Weights of a small image captioner.
Model: 25.7M parameters, 40-pixel images, encoder arch vit, encoder norm rmsnorm, encoder activation squared_relu, encoder num experts 32, encoder width 128, decoder width 384, decoder layers 7.
Rows from block 3 of the text decoder of a small image captioner, named by matrix and row number. Rows with one number belong to one neuron. Each number is 200 + 30 x the weight over its row's rms, rounded and kept within 0 to 999. All counts start at 0. After the name is the row's rms in percent of the matrix's.
After each neuron's rows are labels from the 100 texts, of 14976, where the neuron reaches its highest value: "fires on" is the input token at the peak. Only what is clearly more common there than usual is listed. The data: photos of plants and fungi (iNaturalist).
# fc1: MLP up (decoder.blocks.3.mlp.fc1.weight, 1152x384), inputs 256-383
# fc2: MLP down (decoder.blocks.3.mlp.fc2.weight, 384x1152, transposed), outputs 256-383

fc1.316,108,180,219,218,203,210,217,214,196,198,257,210,213,159,147,156,221,195,180,213,200,234,231,208,168,205,205,171,195,140,231,198,240,168,242,231,226,273,171,231,170,196,211,205,204,192,191,273,188,198,184,168,186,181,225,222,209,260,227,190,205,191,191,230,152,203,148,202,206,207,169,239,233,157,235,222,224,164,216,161,171,205,160,183,206,176,168,189,224,193,269,200,175,232,179,159,185,203,147,217,109,186,149,231,211,194,158,244,185,240,232,149,135,180,188,216,164,213,214,195,198,206,193,196,155,254,210,194,164
fc2.316,082,210,247,177,199,216,214,251,190,255,221,154,147,166,162,206,219,206,242,242,244,236,168,219,211,223,229,159,209,229,167,185,158,181,136,219,243,186,217,217,161,166,122,209,241,158,237,201,206,222,197,191,290,208,213,187,178,115,207,212,224,147,204,209,190,246,271,211,178,289,194,208,157,143,201,208,217,139,222,215,195,257,222,209,216,172,199,236,224,233,147,278,207,197,217,174,208,244,201,230,181,206,256,195,248,216,188,208,186,223,226,210,146,194,223,191,168,208,183,189,180,230,214,267,196,201,209,204,232
fires on: "("

fc1.695,108,214,188,180,204,173,241,194,209,184,242,210,253,173,151,185,245,173,193,144,205,214,137,216,212,177,153,246,236,164,177,221,259,191,230,175,178,250,176,225,215,186,185,226,211,191,186,207,192,191,234,166,201,175,226,243,211,195,187,110,204,191,225,239,237,224,163,190,181,220,144,215,207,162,169,273,195,228,212,205,278,191,185,188,222,210,197,214,225,159,208,248,184,228,196,165,195,180,180,186,114,177,214,193,249,239,198,215,205,165,186,170,178,176,195,197,208,161,216,217,237,202,198,211,197,174,234,179,230
fc2.695,120,184,210,186,215,241,176,214,239,191,215,221,179,186,204,132,222,206,252,211,171,205,176,142,244,202,217,188,190,258,227,224,198,180,194,241,174,161,163,200,271,245,203,204,180,164,206,197,147,178,212,162,224,187,209,214,131,181,192,151,170,183,157,236,211,258,180,223,180,184,226,197,203,193,165,185,189,202,217,196,174,208,246,220,200,175,217,223,217,221,221,143,239,205,143,200,195,221,211,177,219,191,211,182,144,168,192,199,204,188,231,198,195,215,174,200,197,208,199,254,250,263,172,243,187,172,152,199,186
fires on: "("; "sunshine"

fc1.634,100,210,247,176,184,224,171,231,255,216,173,166,143,136,159,167,162,248,189,208,182,223,159,193,136,216,155,206,241,207,178,191,190,249,231,196,218,218,178,234,212,199,202,153,232,180,179,204,198,192,220,202,135,207,233,192,174,193,194,209,140,210,238,171,220,208,154,193,176,225,203,153,249,219,216,179,211,227,127,205,171,240,213,204,170,200,185,221,195,188,178,207,213,216,179,210,230,206,181,147,205,218,182,209,171,228,256,199,241,181,197,194,224,200,232,216,220,200,163,198,170,233,271,161,229,217,163,237,154
fc2.634,087,161,141,182,204,226,213,214,190,185,232,195,228,203,223,203,253,227,219,191,163,214,174,157,230,203,162,198,218,200,191,171,231,172,164,199,183,201,235,311,214,164,209,232,197,194,194,240,180,229,163,192,227,203,206,219,195,162,183,199,236,236,231,234,185,263,167,190,212,224,214,182,195,173,223,199,188,215,230,257,225,196,177,181,212,141,167,196,218,187,186,215,222,205,203,205,192,242,164,250,210,167,190,242,193,183,188,222,169,151,208,211,229,200,198,219,195,235,189,254,194,169,180,185,209,225,212,220,260
fires on: "class"; "shrubby"; "sulphur"; "orange"

fc1.397,092,162,178,200,214,220,211,221,214,194,213,187,188,209,192,181,196,205,244,167,198,148,230,215,137,246,202,183,225,185,205,236,173,197,182,257,216,227,232,208,176,225,191,171,205,175,214,225,180,190,214,223,165,152,244,226,146,233,195,211,186,195,140,275,200,207,223,138,202,229,177,163,263,177,230,188,196,201,185,194,194,211,181,144,181,191,186,199,206,201,218,242,187,180,171,125,197,206,172,206,147,200,188,191,150,189,161,204,218,229,212,163,182,235,142,218,266,169,220,209,158,241,214,219,170,165,242,204,166
fc2.397,087,237,244,205,201,203,172,177,232,219,256,254,198,177,222,168,196,199,188,179,191,221,268,185,205,192,239,202,213,190,244,230,184,137,194,301,212,191,201,165,179,228,189,202,144,186,194,165,172,251,217,218,152,255,214,221,163,217,184,202,205,205,208,200,141,233,227,231,183,195,209,184,239,183,201,197,212,179,217,190,180,213,208,215,229,235,195,193,151,217,199,214,201,172,228,166,239,208,185,204,185,252,168,235,203,196,156,202,168,204,208,268,203,191,185,281,206,170,174,180,203,245,228,193,202,178,199,162,150
fires on: "class"

fc1.644,092,203,226,158,228,204,253,199,202,239,180,222,180,217,245,194,248,189,209,171,217,164,177,238,182,219,200,220,212,178,172,213,178,200,169,233,165,207,169,226,198,239,196,207,194,206,220,207,192,144,187,227,179,209,194,247,221,232,201,199,183,173,173,231,193,160,220,174,145,166,166,187,188,223,165,210,191,175,200,196,202,196,191,226,172,194,194,135,160,176,229,283,191,177,172,214,195,201,167,175,155,210,197,195,178,250,218,235,181,184,218,208,246,201,228,190,216,202,199,214,229,181,199,207,188,204,216,172,208
fc2.644,065,163,204,190,154,197,178,179,251,196,191,174,175,210,265,202,214,205,171,213,167,213,217,293,198,200,199,165,234,195,197,141,237,151,188,186,219,235,228,184,185,166,255,189,251,198,177,201,225,170,220,224,266,253,183,201,168,247,219,206,201,188,234,226,191,193,229,198,220,244,168,216,171,184,202,234,220,217,198,232,224,180,162,176,209,201,247,148,188,170,214,224,180,242,182,212,153,209,219,274,223,202,221,211,162,226,233,193,204,194,196,231,250,260,196,206,179,227,158,180,202,174,220,215,185,182,207,181,154
fires on: "("; "hoof"; "cup"

fc1.177,106,193,155,222,231,238,216,159,153,207,211,181,197,184,167,216,199,207,248,130,156,218,199,213,177,208,268,178,160,154,222,171,255,143,215,233,209,167,214,219,188,184,207,241,177,196,192,252,223,181,171,182,194,206,216,177,217,164,188,158,200,182,157,229,220,237,276,242,211,188,179,266,254,182,240,212,228,189,203,196,220,185,169,193,222,189,196,157,213,239,205,164,196,179,230,160,146,177,167,195,192,149,214,251,204,162,175,165,197,201,229,256,186,233,160,251,196,155,156,213,196,193,197,196,161,203,204,183,244
fc2.177,134,197,167,221,139,183,190,240,204,181,227,183,176,253,188,219,180,195,206,200,215,185,180,221,146,220,257,214,241,202,234,200,154,151,173,154,181,244,149,252,205,202,192,228,185,162,199,256,162,254,203,219,190,205,191,213,193,185,214,196,231,193,161,159,190,207,263,173,208,241,160,145,213,180,216,219,162,222,148,209,207,221,236,179,237,222,149,194,241,223,156,163,185,164,205,202,226,132,252,186,227,258,194,209,197,168,199,226,178,177,230,183,230,173,189,147,228,243,209,202,215,211,147,171,212,180,147,143,221
fires on: "family"; "sea"

fc1.31,105,223,200,175,239,169,237,179,206,151,228,224,199,220,197,162,231,216,190,192,181,155,254,172,173,235,217,160,223,221,176,245,205,185,177,145,207,162,208,215,178,209,247,223,217,188,231,222,134,204,168,180,149,170,226,209,160,174,230,205,197,290,165,187,177,196,214,186,189,198,234,254,234,168,246,159,248,243,184,209,181,157,205,168,200,218,239,222,169,191,192,172,242,255,208,197,197,204,220,196,210,183,215,256,205,195,174,208,224,181,190,229,169,206,185,200,209,208,209,171,191,221,224,154,184,172,147,215,187
fc2.31,101,237,199,194,229,247,116,182,217,160,243,202,211,182,227,174,198,237,173,235,186,173,202,174,194,193,199,243,205,210,233,186,196,175,188,220,161,217,151,162,144,155,173,254,239,185,215,215,192,217,182,170,170,242,197,168,186,220,170,192,192,213,212,172,246,180,184,201,230,183,215,185,196,139,255,163,140,189,166,252,178,209,179,217,148,232,195,226,153,180,240,229,273,202,222,257,222,227,208,156,190,191,221,225,149,220,214,242,220,223,197,226,209,175,196,161,174,217,223,234,145,211,245,218,187,210,184,214,217
fires on: "rosa"; "shaggy"; "yucca"; "impatiens"

fc1.139,075,235,213,194,225,212,237,207,156,230,204,181,186,203,219,203,245,185,212,201,182,189,218,211,129,171,179,214,204,165,189,158,166,215,216,184,252,215,183,230,158,214,133,195,162,231,193,205,231,172,186,259,242,190,222,173,221,228,205,213,228,201,179,217,215,193,198,199,162,243,223,223,244,238,127,235,197,232,244,199,250,193,166,212,251,187,124,244,212,197,198,168,153,173,177,247,195,199,156,183,241,164,189,244,131,242,242,246,196,233,195,168,207,212,232,157,266,214,203,239,202,200,214,210,147,242,224,121,138
fc2.139,041,247,222,170,188,199,216,201,185,199,215,246,159,174,208,214,272,188,198,220,194,219,183,235,152,175,166,243,187,198,227,182,193,207,228,188,238,189,222,246,157,188,167,196,228,247,213,218,208,167,209,195,223,226,196,176,214,168,176,248,204,183,238,240,145,239,234,212,202,203,230,207,227,265,217,231,232,210,218,173,225,208,169,177,253,192,166,224,173,206,115,195,175,176,145,175,194,237,160,210,124,248,206,247,186,260,211,193,194,207,190,188,205,180,191,179,233,179,215,186,206,218,188,251,130,153,212,177,195
fires on: "sweet"

fc1.191,098,216,218,192,203,216,237,227,181,200,203,183,124,204,230,218,266,179,193,180,202,242,216,212,166,185,197,184,266,186,202,228,177,209,154,224,199,170,148,245,184,219,185,210,173,202,193,229,207,133,194,229,159,195,256,206,223,247,224,178,197,187,177,209,238,123,201,200,190,202,201,180,191,177,143,196,170,201,159,231,201,153,222,185,226,236,188,197,216,169,155,147,150,216,238,268,181,185,194,200,205,208,209,234,219,254,230,207,193,255,216,191,183,238,183,183,260,169,189,182,160,181,209,232,249,200,155,162,179
fc2.191,090,176,195,193,218,171,179,194,211,203,272,167,158,165,194,203,190,172,200,178,172,244,216,219,181,198,214,211,163,217,213,194,197,181,218,261,231,225,224,191,168,153,247,153,215,211,230,170,166,156,240,231,169,248,174,209,208,208,163,209,216,218,202,213,190,268,210,235,213,182,253,303,200,152,214,159,207,234,142,173,204,190,173,210,198,209,189,212,228,172,236,185,180,199,231,167,252,269,191,212,220,186,195,208,216,224,201,186,222,208,193,187,204,193,251,215,251,166,216,182,149,207,235,217,140,172,234,175,166
fires on: "("; "scentless"

fc1.259,090,173,180,196,193,195,239,214,170,198,200,205,159,149,194,243,212,201,219,220,190,211,156,228,192,190,177,218,182,176,202,177,219,225,148,160,182,203,246,209,174,202,197,163,210,193,174,254,229,205,199,215,186,219,254,197,212,186,239,180,204,234,185,227,269,194,209,211,215,206,159,176,146,151,181,188,203,177,238,190,193,245,176,204,259,169,169,245,160,192,157,213,192,168,155,237,246,221,164,227,180,250,244,172,224,202,211,229,240,203,201,206,226,231,228,221,251,188,218,201,201,219,239,199,168,168,183,195,187
fc2.259,078,260,235,178,161,137,145,191,225,207,201,181,167,202,223,226,230,156,164,190,216,226,194,171,167,186,224,238,150,248,193,194,232,185,171,197,193,221,252,187,172,206,224,171,193,265,228,241,194,189,202,194,191,206,212,160,214,213,204,171,213,179,271,233,236,224,190,187,228,241,191,171,193,193,167,185,221,186,210,232,252,215,147,184,261,156,170,217,185,219,135,218,183,211,173,213,251,250,160,240,210,254,203,223,209,215,195,208,215,210,161,193,189,185,195,246,206,205,230,212,206,220,187,269,195,233,197,179,207
fires on: "sweet"; "japanese"

fc1.154,103,211,213,166,204,222,201,225,169,182,183,201,153,165,222,221,227,233,169,205,225,223,180,253,122,241,153,194,214,213,179,180,167,238,231,201,226,272,174,204,172,210,153,186,163,255,205,202,194,197,197,231,203,212,190,190,195,200,187,235,150,245,133,247,189,225,193,189,167,270,120,176,287,242,193,204,198,227,140,177,209,222,178,177,174,211,220,192,152,161,223,230,213,153,249,172,228,162,210,183,192,186,237,127,143,199,188,222,243,181,205,217,202,240,214,179,158,153,226,181,182,191,222,211,180,207,210,240,178
fc2.154,122,215,181,269,234,181,200,223,181,125,168,265,193,189,216,173,165,234,224,233,189,237,176,232,246,224,173,232,190,182,216,161,215,210,202,145,132,200,160,256,239,159,197,226,182,205,144,222,158,151,200,199,223,170,215,255,175,222,192,229,223,203,228,191,211,218,223,185,209,188,177,202,171,210,157,189,200,184,209,227,163,161,165,191,159,121,184,162,205,223,228,238,195,182,200,135,179,194,210,223,238,215,189,195,211,210,181,212,198,162,250,206,180,213,231,142,229,207,228,230,221,156,244,155,152,191,231,171,271
fires on: "class"; "oregon"

fc1.633,105,199,209,217,153,184,195,229,194,194,216,222,199,220,136,263,203,225,138,176,175,190,197,210,189,232,202,180,222,224,193,227,204,222,190,166,207,221,200,176,160,176,146,179,231,168,190,181,154,202,146,230,212,250,208,194,199,128,203,233,187,152,153,238,190,165,208,143,187,210,201,189,242,294,240,195,211,208,228,227,190,231,216,244,227,239,252,214,233,237,173,223,222,162,179,166,174,211,224,135,151,219,233,179,194,233,173,189,144,151,191,186,192,202,148,170,154,215,192,230,157,237,165,227,185,247,178,201,187
fc2.633,130,209,175,174,236,221,203,212,147,213,230,193,216,249,203,207,188,132,125,186,227,203,190,196,185,197,231,198,163,226,203,163,171,146,236,256,178,204,234,149,215,237,179,206,214,234,198,159,246,260,213,193,184,204,218,179,193,230,176,226,212,215,236,189,200,217,192,220,223,186,238,184,203,173,145,229,154,249,205,213,155,201,216,181,176,225,183,176,232,214,232,214,200,211,201,237,201,210,228,210,213,217,198,157,198,177,186,232,194,161,255,216,203,243,187,215,194,226,244,237,173,196,194,157,192,200,236,179,228
fires on: "order"; "pedunculate"

fc1.733,117,244,163,203,210,194,240,212,185,171,207,159,138,198,197,244,210,183,163,217,202,195,197,219,164,194,175,198,216,196,250,187,199,266,204,159,220,219,222,251,170,214,177,215,204,212,235,225,238,174,184,229,220,208,213,213,222,240,214,212,197,198,204,202,240,162,230,250,125,246,173,199,206,180,201,183,189,192,242,214,235,231,203,188,231,188,158,266,219,205,165,171,92,174,155,199,230,221,125,177,201,233,186,271,193,226,223,232,181,213,194,145,182,192,235,165,238,203,266,170,225,174,194,228,172,189,239,151,219
fc2.733,182,263,171,187,207,188,190,175,222,157,186,182,153,202,186,235,218,199,178,232,206,167,217,189,184,158,221,189,197,220,208,172,223,201,231,166,189,212,243,246,192,233,187,201,203,208,183,229,166,154,152,140,182,214,193,198,204,199,213,183,228,208,235,183,206,214,200,217,203,201,219,204,209,241,168,228,224,209,237,194,189,202,208,191,223,214,167,221,196,231,158,195,138,191,142,237,215,238,155,232,146,263,221,273,227,216,171,207,173,236,178,180,230,211,206,160,214,222,231,196,238,188,183,213,178,174,203,165,251
fires on: "sweet"; "-"

fc1.164,110,159,211,144,161,230,205,228,165,149,179,209,139,195,174,180,195,192,208,210,189,255,114,202,201,253,207,236,211,222,231,165,192,230,187,221,191,228,173,184,211,212,206,176,158,201,117,210,201,176,201,261,247,217,207,176,197,204,182,230,240,216,177,213,172,217,198,227,96,228,175,172,243,207,181,183,171,189,201,205,268,165,193,208,216,211,196,239,166,161,166,225,189,167,224,223,147,185,189,182,174,173,259,190,215,235,216,213,176,161,182,218,247,197,216,166,214,198,213,177,184,219,222,209,190,258,222,180,170
fc2.164,117,158,217,198,130,218,223,171,240,252,217,226,222,228,213,228,205,240,191,191,254,176,172,146,215,219,210,254,194,188,188,215,184,178,151,205,245,166,196,123,201,221,244,183,175,182,195,183,249,232,167,137,224,199,167,210,199,177,232,192,191,233,209,222,202,180,178,186,229,205,171,212,189,215,203,193,213,212,191,196,155,201,236,150,157,202,193,163,238,190,214,199,225,176,204,206,201,161,186,211,171,199,186,191,191,211,250,232,224,201,131,205,216,228,207,227,108,171,247,201,198,215,170,240,193,234,218,233,172
fires on: "order"; "-"

fc1.60,108,167,212,187,190,186,230,215,188,203,219,182,161,223,194,175,210,243,172,189,216,188,168,221,140,248,176,165,179,164,200,200,152,252,174,101,157,260,180,206,176,160,188,214,217,224,173,218,188,194,214,198,196,180,192,228,199,204,195,196,225,208,144,204,247,186,199,134,196,278,153,177,220,169,210,189,178,210,225,201,216,155,217,227,185,185,154,189,179,177,192,261,169,163,211,190,182,214,190,228,240,184,215,177,176,248,197,190,178,197,236,244,232,212,196,237,139,150,247,259,201,202,231,231,163,196,226,174,158
fc2.60,121,210,218,181,203,261,165,201,203,207,211,175,249,175,221,201,182,215,134,201,253,220,181,213,164,231,209,228,210,212,169,244,232,194,215,147,205,223,195,166,203,113,164,207,218,227,188,192,241,140,249,225,193,133,251,186,243,181,238,226,189,220,189,184,205,212,219,201,211,274,192,197,173,194,156,191,210,189,212,213,197,185,195,169,183,176,162,174,205,174,158,285,166,186,189,198,198,204,222,198,211,208,198,237,206,215,179,196,183,131,232,211,183,199,244,232,171,156,217,226,199,232,232,215,151,210,264,238,196
fires on: "norway"; "-"; "oregon"

fc1.600,103,198,173,196,173,250,224,219,179,215,214,240,155,165,200,216,157,205,240,131,208,201,182,229,170,296,239,262,238,211,197,160,180,232,212,270,209,182,205,175,208,217,186,185,178,238,220,178,221,172,158,185,217,244,264,158,237,207,229,170,173,192,172,210,233,242,186,240,145,230,159,225,207,162,206,153,209,178,195,185,271,203,181,143,205,208,151,210,200,233,201,272,174,199,235,186,222,192,114,175,174,197,256,180,170,223,207,174,226,208,198,233,220,232,231,189,199,181,213,171,195,186,232,220,175,251,219,201,151
fc2.600,098,180,205,231,150,199,201,174,209,146,169,266,212,190,211,232,189,221,209,201,197,207,233,156,207,189,176,259,198,186,238,146,259,173,203,235,162,203,219,182,225,180,255,234,190,178,171,141,228,214,159,180,157,201,161,196,193,215,218,183,230,129,217,156,195,239,214,230,203,223,200,214,224,210,180,208,182,225,233,223,132,227,244,213,174,184,246,163,218,193,153,175,197,207,241,213,219,142,175,191,261,192,238,181,196,218,161,150,197,189,171,230,207,220,172,178,215,212,146,194,240,143,189,162,219,213,182,139,220
fires on: "class"; "germander"; "leaved"

fc1.146,104,255,150,170,232,211,204,176,221,220,212,222,219,183,164,201,163,221,250,178,189,170,168,199,165,216,212,228,219,190,164,169,222,163,170,200,239,235,245,221,237,175,214,199,199,191,209,265,258,177,180,164,212,214,269,221,239,147,156,192,231,133,157,165,173,197,235,191,203,198,238,224,216,239,209,218,216,185,159,188,228,152,243,188,220,235,173,168,174,235,202,228,198,241,203,208,218,232,185,184,181,154,218,197,213,209,242,180,196,183,245,178,221,182,228,189,178,226,176,217,210,183,215,136,174,217,205,238,202
fc2.146,101,251,222,208,158,251,187,199,188,147,229,176,222,222,212,214,205,203,196,155,198,183,217,171,232,227,209,157,212,170,136,214,223,154,194,230,177,186,227,156,178,155,226,216,253,158,186,194,204,220,214,205,242,214,213,171,189,162,245,211,182,220,257,203,256,194,223,150,147,180,187,178,159,177,136,195,220,186,231,188,208,219,179,193,220,151,215,207,225,194,193,219,207,174,195,232,215,199,217,233,211,223,149,168,182,140,191,185,239,158,154,198,191,213,228,178,240,211,158,207,190,212,195,168,211,174,190,209,204
fires on: "order"; "family"

fc1.522,104,215,247,132,233,202,202,222,214,212,220,203,229,222,168,192,205,190,224,184,203,200,165,219,184,181,224,167,194,166,252,217,198,153,187,198,195,218,179,244,249,203,213,181,209,124,192,242,214,190,187,209,153,170,178,270,157,270,204,251,228,234,162,218,221,224,211,175,177,216,156,184,218,155,203,207,177,200,172,139,203,174,187,301,192,225,206,202,182,176,233,192,214,189,197,196,181,194,181,236,172,176,227,228,118,229,226,193,230,238,207,210,228,176,253,185,151,138,207,179,177,194,205,231,211,172,158,174,167
fc2.522,116,279,227,206,172,239,172,147,209,145,167,162,208,192,215,237,178,194,195,182,231,245,205,207,266,193,198,143,204,179,215,192,256,196,238,215,192,215,206,198,203,197,204,196,216,166,211,197,206,198,212,213,234,190,255,229,201,224,170,186,250,231,189,215,200,199,134,162,227,188,248,195,209,229,228,164,240,258,217,238,190,189,152,188,195,218,254,207,193,197,178,227,182,218,161,222,193,192,253,245,157,226,176,179,172,178,194,121,146,211,184,214,216,171,274,192,107,236,200,218,175,167,157,252,178,189,188,246,228
fires on: "norway"; "chelidonium"; "tussilago"

fc1.660,097,163,213,186,210,224,173,262,158,246,190,186,161,201,209,224,219,172,156,195,215,199,155,204,207,208,165,154,245,191,188,217,231,176,187,162,256,208,190,257,173,198,172,205,196,164,168,181,165,181,198,242,195,216,274,215,188,225,231,239,146,229,163,236,257,179,217,205,180,189,209,183,188,180,171,180,169,181,174,212,198,142,194,197,177,209,207,262,200,167,193,183,171,179,165,178,214,194,197,238,135,199,188,199,217,245,183,262,187,217,208,192,192,194,236,219,187,156,163,225,234,168,226,213,209,189,214,177,192
fc2.660,095,212,174,241,249,130,178,171,175,191,278,197,166,187,204,220,178,247,195,197,240,219,194,215,150,177,206,215,211,221,176,203,172,226,240,179,202,185,167,200,145,207,243,194,203,171,150,169,226,191,169,210,236,184,191,166,221,180,220,235,191,222,193,207,177,205,266,159,155,234,158,152,185,247,273,229,213,168,157,198,205,178,193,228,209,223,193,201,183,171,184,163,163,279,177,200,195,251,239,183,259,179,135,219,175,236,201,239,186,227,217,211,220,217,194,166,223,191,192,144,189,225,172,225,189,193,203,150,195
fires on: "order"; "oxeye"; "michaelmas"

fc1.688,108,244,183,124,225,212,177,166,177,243,209,172,170,171,122,187,249,184,202,203,184,207,216,237,169,228,203,285,232,224,221,173,215,222,233,190,222,235,225,222,240,220,204,226,211,226,131,252,160,210,226,178,240,206,198,194,217,181,215,213,172,198,255,234,193,235,174,209,163,209,251,218,201,242,184,237,160,188,210,201,190,147,184,200,188,192,200,201,166,215,235,207,135,162,176,201,222,191,162,226,144,179,170,192,179,220,239,200,192,205,193,214,233,209,244,223,224,193,203,245,206,182,147,232,172,250,178,178,174
fc2.688,118,209,264,232,192,204,186,202,274,190,190,161,211,205,187,134,158,187,245,222,205,190,252,224,192,164,172,193,126,179,200,201,185,219,187,202,167,213,181,233,251,199,213,277,198,227,215,165,173,228,210,149,200,222,146,195,161,186,213,212,209,160,254,243,206,197,186,157,218,231,242,204,183,169,228,187,196,191,242,169,199,261,218,232,148,234,239,184,186,176,227,182,245,177,160,206,138,194,225,243,186,213,174,222,167,181,220,227,208,161,180,206,188,202,206,181,177,221,187,188,199,147,159,194,240,200,184,180,189
fires on: "scarlet"; "dog"; "family"

fc1.446,099,215,243,188,206,175,237,203,211,197,241,186,188,194,179,195,240,240,192,208,207,220,274,212,176,196,248,195,227,167,249,183,248,179,194,164,212,196,247,196,229,192,228,218,265,205,215,220,183,196,188,247,187,202,218,202,220,148,204,247,191,204,157,245,192,157,190,211,230,189,215,174,219,226,225,227,206,215,159,180,219,183,198,194,220,191,156,201,182,200,158,175,183,197,271,116,203,194,117,172,199,250,257,227,144,177,160,215,223,222,228,156,195,211,177,230,201,195,176,210,184,257,186,191,186,161,228,203,197
fc2.446,101,209,223,229,160,202,126,178,223,194,210,168,209,200,204,182,240,243,187,154,240,282,246,210,239,206,214,217,173,202,204,215,146,227,176,170,213,196,221,169,213,263,265,193,232,223,193,210,168,291,169,206,148,218,197,207,164,225,191,237,209,222,224,206,194,194,206,214,186,226,239,167,244,173,178,180,231,237,171,198,191,204,223,170,173,174,174,177,172,195,157,239,192,217,201,228,214,149,207,210,203,235,244,190,222,167,189,207,209,167,121,165,175,96,166,216,226,198,225,190,193,181,174,216,183,187,180,230,173
fires on: "family"; "barrel"; "("; "hedgehog"

fc1.285,111,239,198,247,170,261,242,199,199,200,256,191,178,193,190,184,197,186,198,161,213,225,248,200,177,188,242,182,205,199,223,210,219,165,204,224,172,192,163,236,196,158,199,167,265,181,233,274,262,210,201,203,174,247,196,219,267,229,176,233,205,216,193,191,219,160,204,219,184,212,209,233,229,196,214,254,180,134,170,176,204,239,273,180,235,207,136,213,166,210,134,163,143,246,203,156,232,193,125,178,152,198,246,188,164,190,207,214,211,193,205,227,232,191,182,203,173,205,171,158,186,250,222,214,183,201,228,153,193
fc2.285,108,229,240,222,207,203,179,182,199,225,203,164,177,248,214,187,204,227,174,171,241,272,198,173,231,231,192,246,203,161,153,184,157,169,157,171,227,170,248,209,261,120,172,189,181,123,231,198,200,231,193,169,175,156,170,229,180,260,194,243,217,240,235,167,212,191,234,204,245,179,203,184,179,125,256,187,210,170,240,203,183,171,242,218,158,178,218,226,268,266,200,244,189,210,208,189,180,209,224,181,252,180,204,214,193,158,156,189,226,169,202,205,228,190,203,176,179,217,174,201,210,186,174,193,198,199,254,205,218
fires on: "("; "family"; "little"

fc1.184,102,194,242,271,196,221,218,229,176,248,190,179,178,160,159,214,201,166,205,255,129,162,201,238,188,193,225,153,200,165,217,209,210,191,171,255,173,184,187,234,190,173,188,170,196,205,162,246,158,187,147,200,191,200,240,191,180,158,174,206,242,232,152,236,236,235,231,217,226,202,182,209,185,243,193,217,218,182,197,208,212,214,219,208,156,185,184,246,180,220,208,184,195,149,202,238,193,209,154,161,171,179,207,161,198,202,248,198,180,222,237,223,193,170,250,243,174,229,140,211,221,189,210,222,246,230,147,207,187
fc2.184,088,210,208,208,167,211,166,191,191,193,187,191,192,155,229,209,241,216,169,155,213,187,163,202,167,241,192,201,203,194,208,188,265,199,137,199,191,239,223,233,222,175,264,213,188,202,223,171,166,208,208,162,219,215,191,139,237,244,213,227,238,178,185,190,246,202,228,168,189,189,140,206,195,202,158,203,184,235,172,182,125,282,187,247,232,201,227,236,195,210,192,164,242,202,220,285,194,149,202,233,189,152,202,218,204,173,186,207,174,112,151,203,228,188,227,184,174,251,199,212,204,243,161,157,249,251,178,205,229
fires on: "("; "geranium"

fc1.6,095,174,224,206,241,183,186,235,169,223,173,205,224,217,150,242,254,153,172,165,195,223,231,220,193,230,212,190,207,182,166,209,201,195,114,189,206,159,212,254,207,234,243,203,128,192,180,223,197,211,202,214,187,232,250,198,231,254,204,202,222,197,184,238,160,190,265,190,147,201,214,178,198,186,211,212,223,252,184,221,206,159,176,227,218,196,198,163,174,210,203,262,186,180,164,167,175,152,210,240,203,159,253,223,185,203,197,291,239,195,207,184,149,251,274,199,201,163,147,161,192,174,218,237,212,192,253,178,185
fc2.6,066,212,243,181,206,176,169,160,206,253,210,210,193,205,231,140,226,209,212,174,166,164,161,205,180,223,162,153,255,185,175,176,210,209,227,168,225,203,158,183,149,204,194,258,225,188,199,231,221,237,219,215,255,197,239,222,233,226,243,223,165,205,174,236,178,156,220,213,174,183,149,214,181,191,204,224,227,183,239,166,169,154,191,256,184,208,191,223,193,124,141,186,216,201,217,165,223,201,231,236,181,195,134,183,209,204,190,220,226,211,231,149,194,207,205,220,187,195,185,181,200,195,238,250,176,164,213,203,187
fires on: "class"; "silverleaf"

fc1.280,101,281,203,169,275,223,222,267,205,237,220,180,178,150,244,191,223,200,182,212,162,211,245,202,206,222,199,239,192,182,166,206,216,176,213,196,216,200,228,260,188,217,242,194,155,208,204,243,160,170,164,233,175,194,184,151,168,179,191,171,201,219,266,201,193,237,199,218,172,250,183,145,179,256,156,243,201,251,190,222,273,210,216,185,212,180,206,202,218,233,229,236,186,196,209,142,203,207,179,199,213,229,208,219,88,254,199,224,165,191,252,229,242,188,191,127,179,211,181,198,233,159,171,167,186,185,212,199,210
fc2.280,109,212,201,209,228,208,173,253,212,163,222,197,166,186,228,188,196,201,235,184,197,155,230,208,237,229,212,196,154,223,242,235,158,128,168,202,162,197,260,235,137,172,248,170,159,184,217,225,185,253,168,162,198,212,171,249,148,212,208,213,214,276,171,180,185,219,204,186,188,171,187,182,177,221,174,182,158,171,212,134,207,215,213,246,233,238,282,163,230,208,199,171,197,236,183,213,162,273,208,245,158,223,214,197,161,250,184,181,172,226,233,199,255,194,165,195,146,275,184,215,190,170,140,239,203,184,193,171,245
fires on: "scarlet"; "spiny"; "asplenium"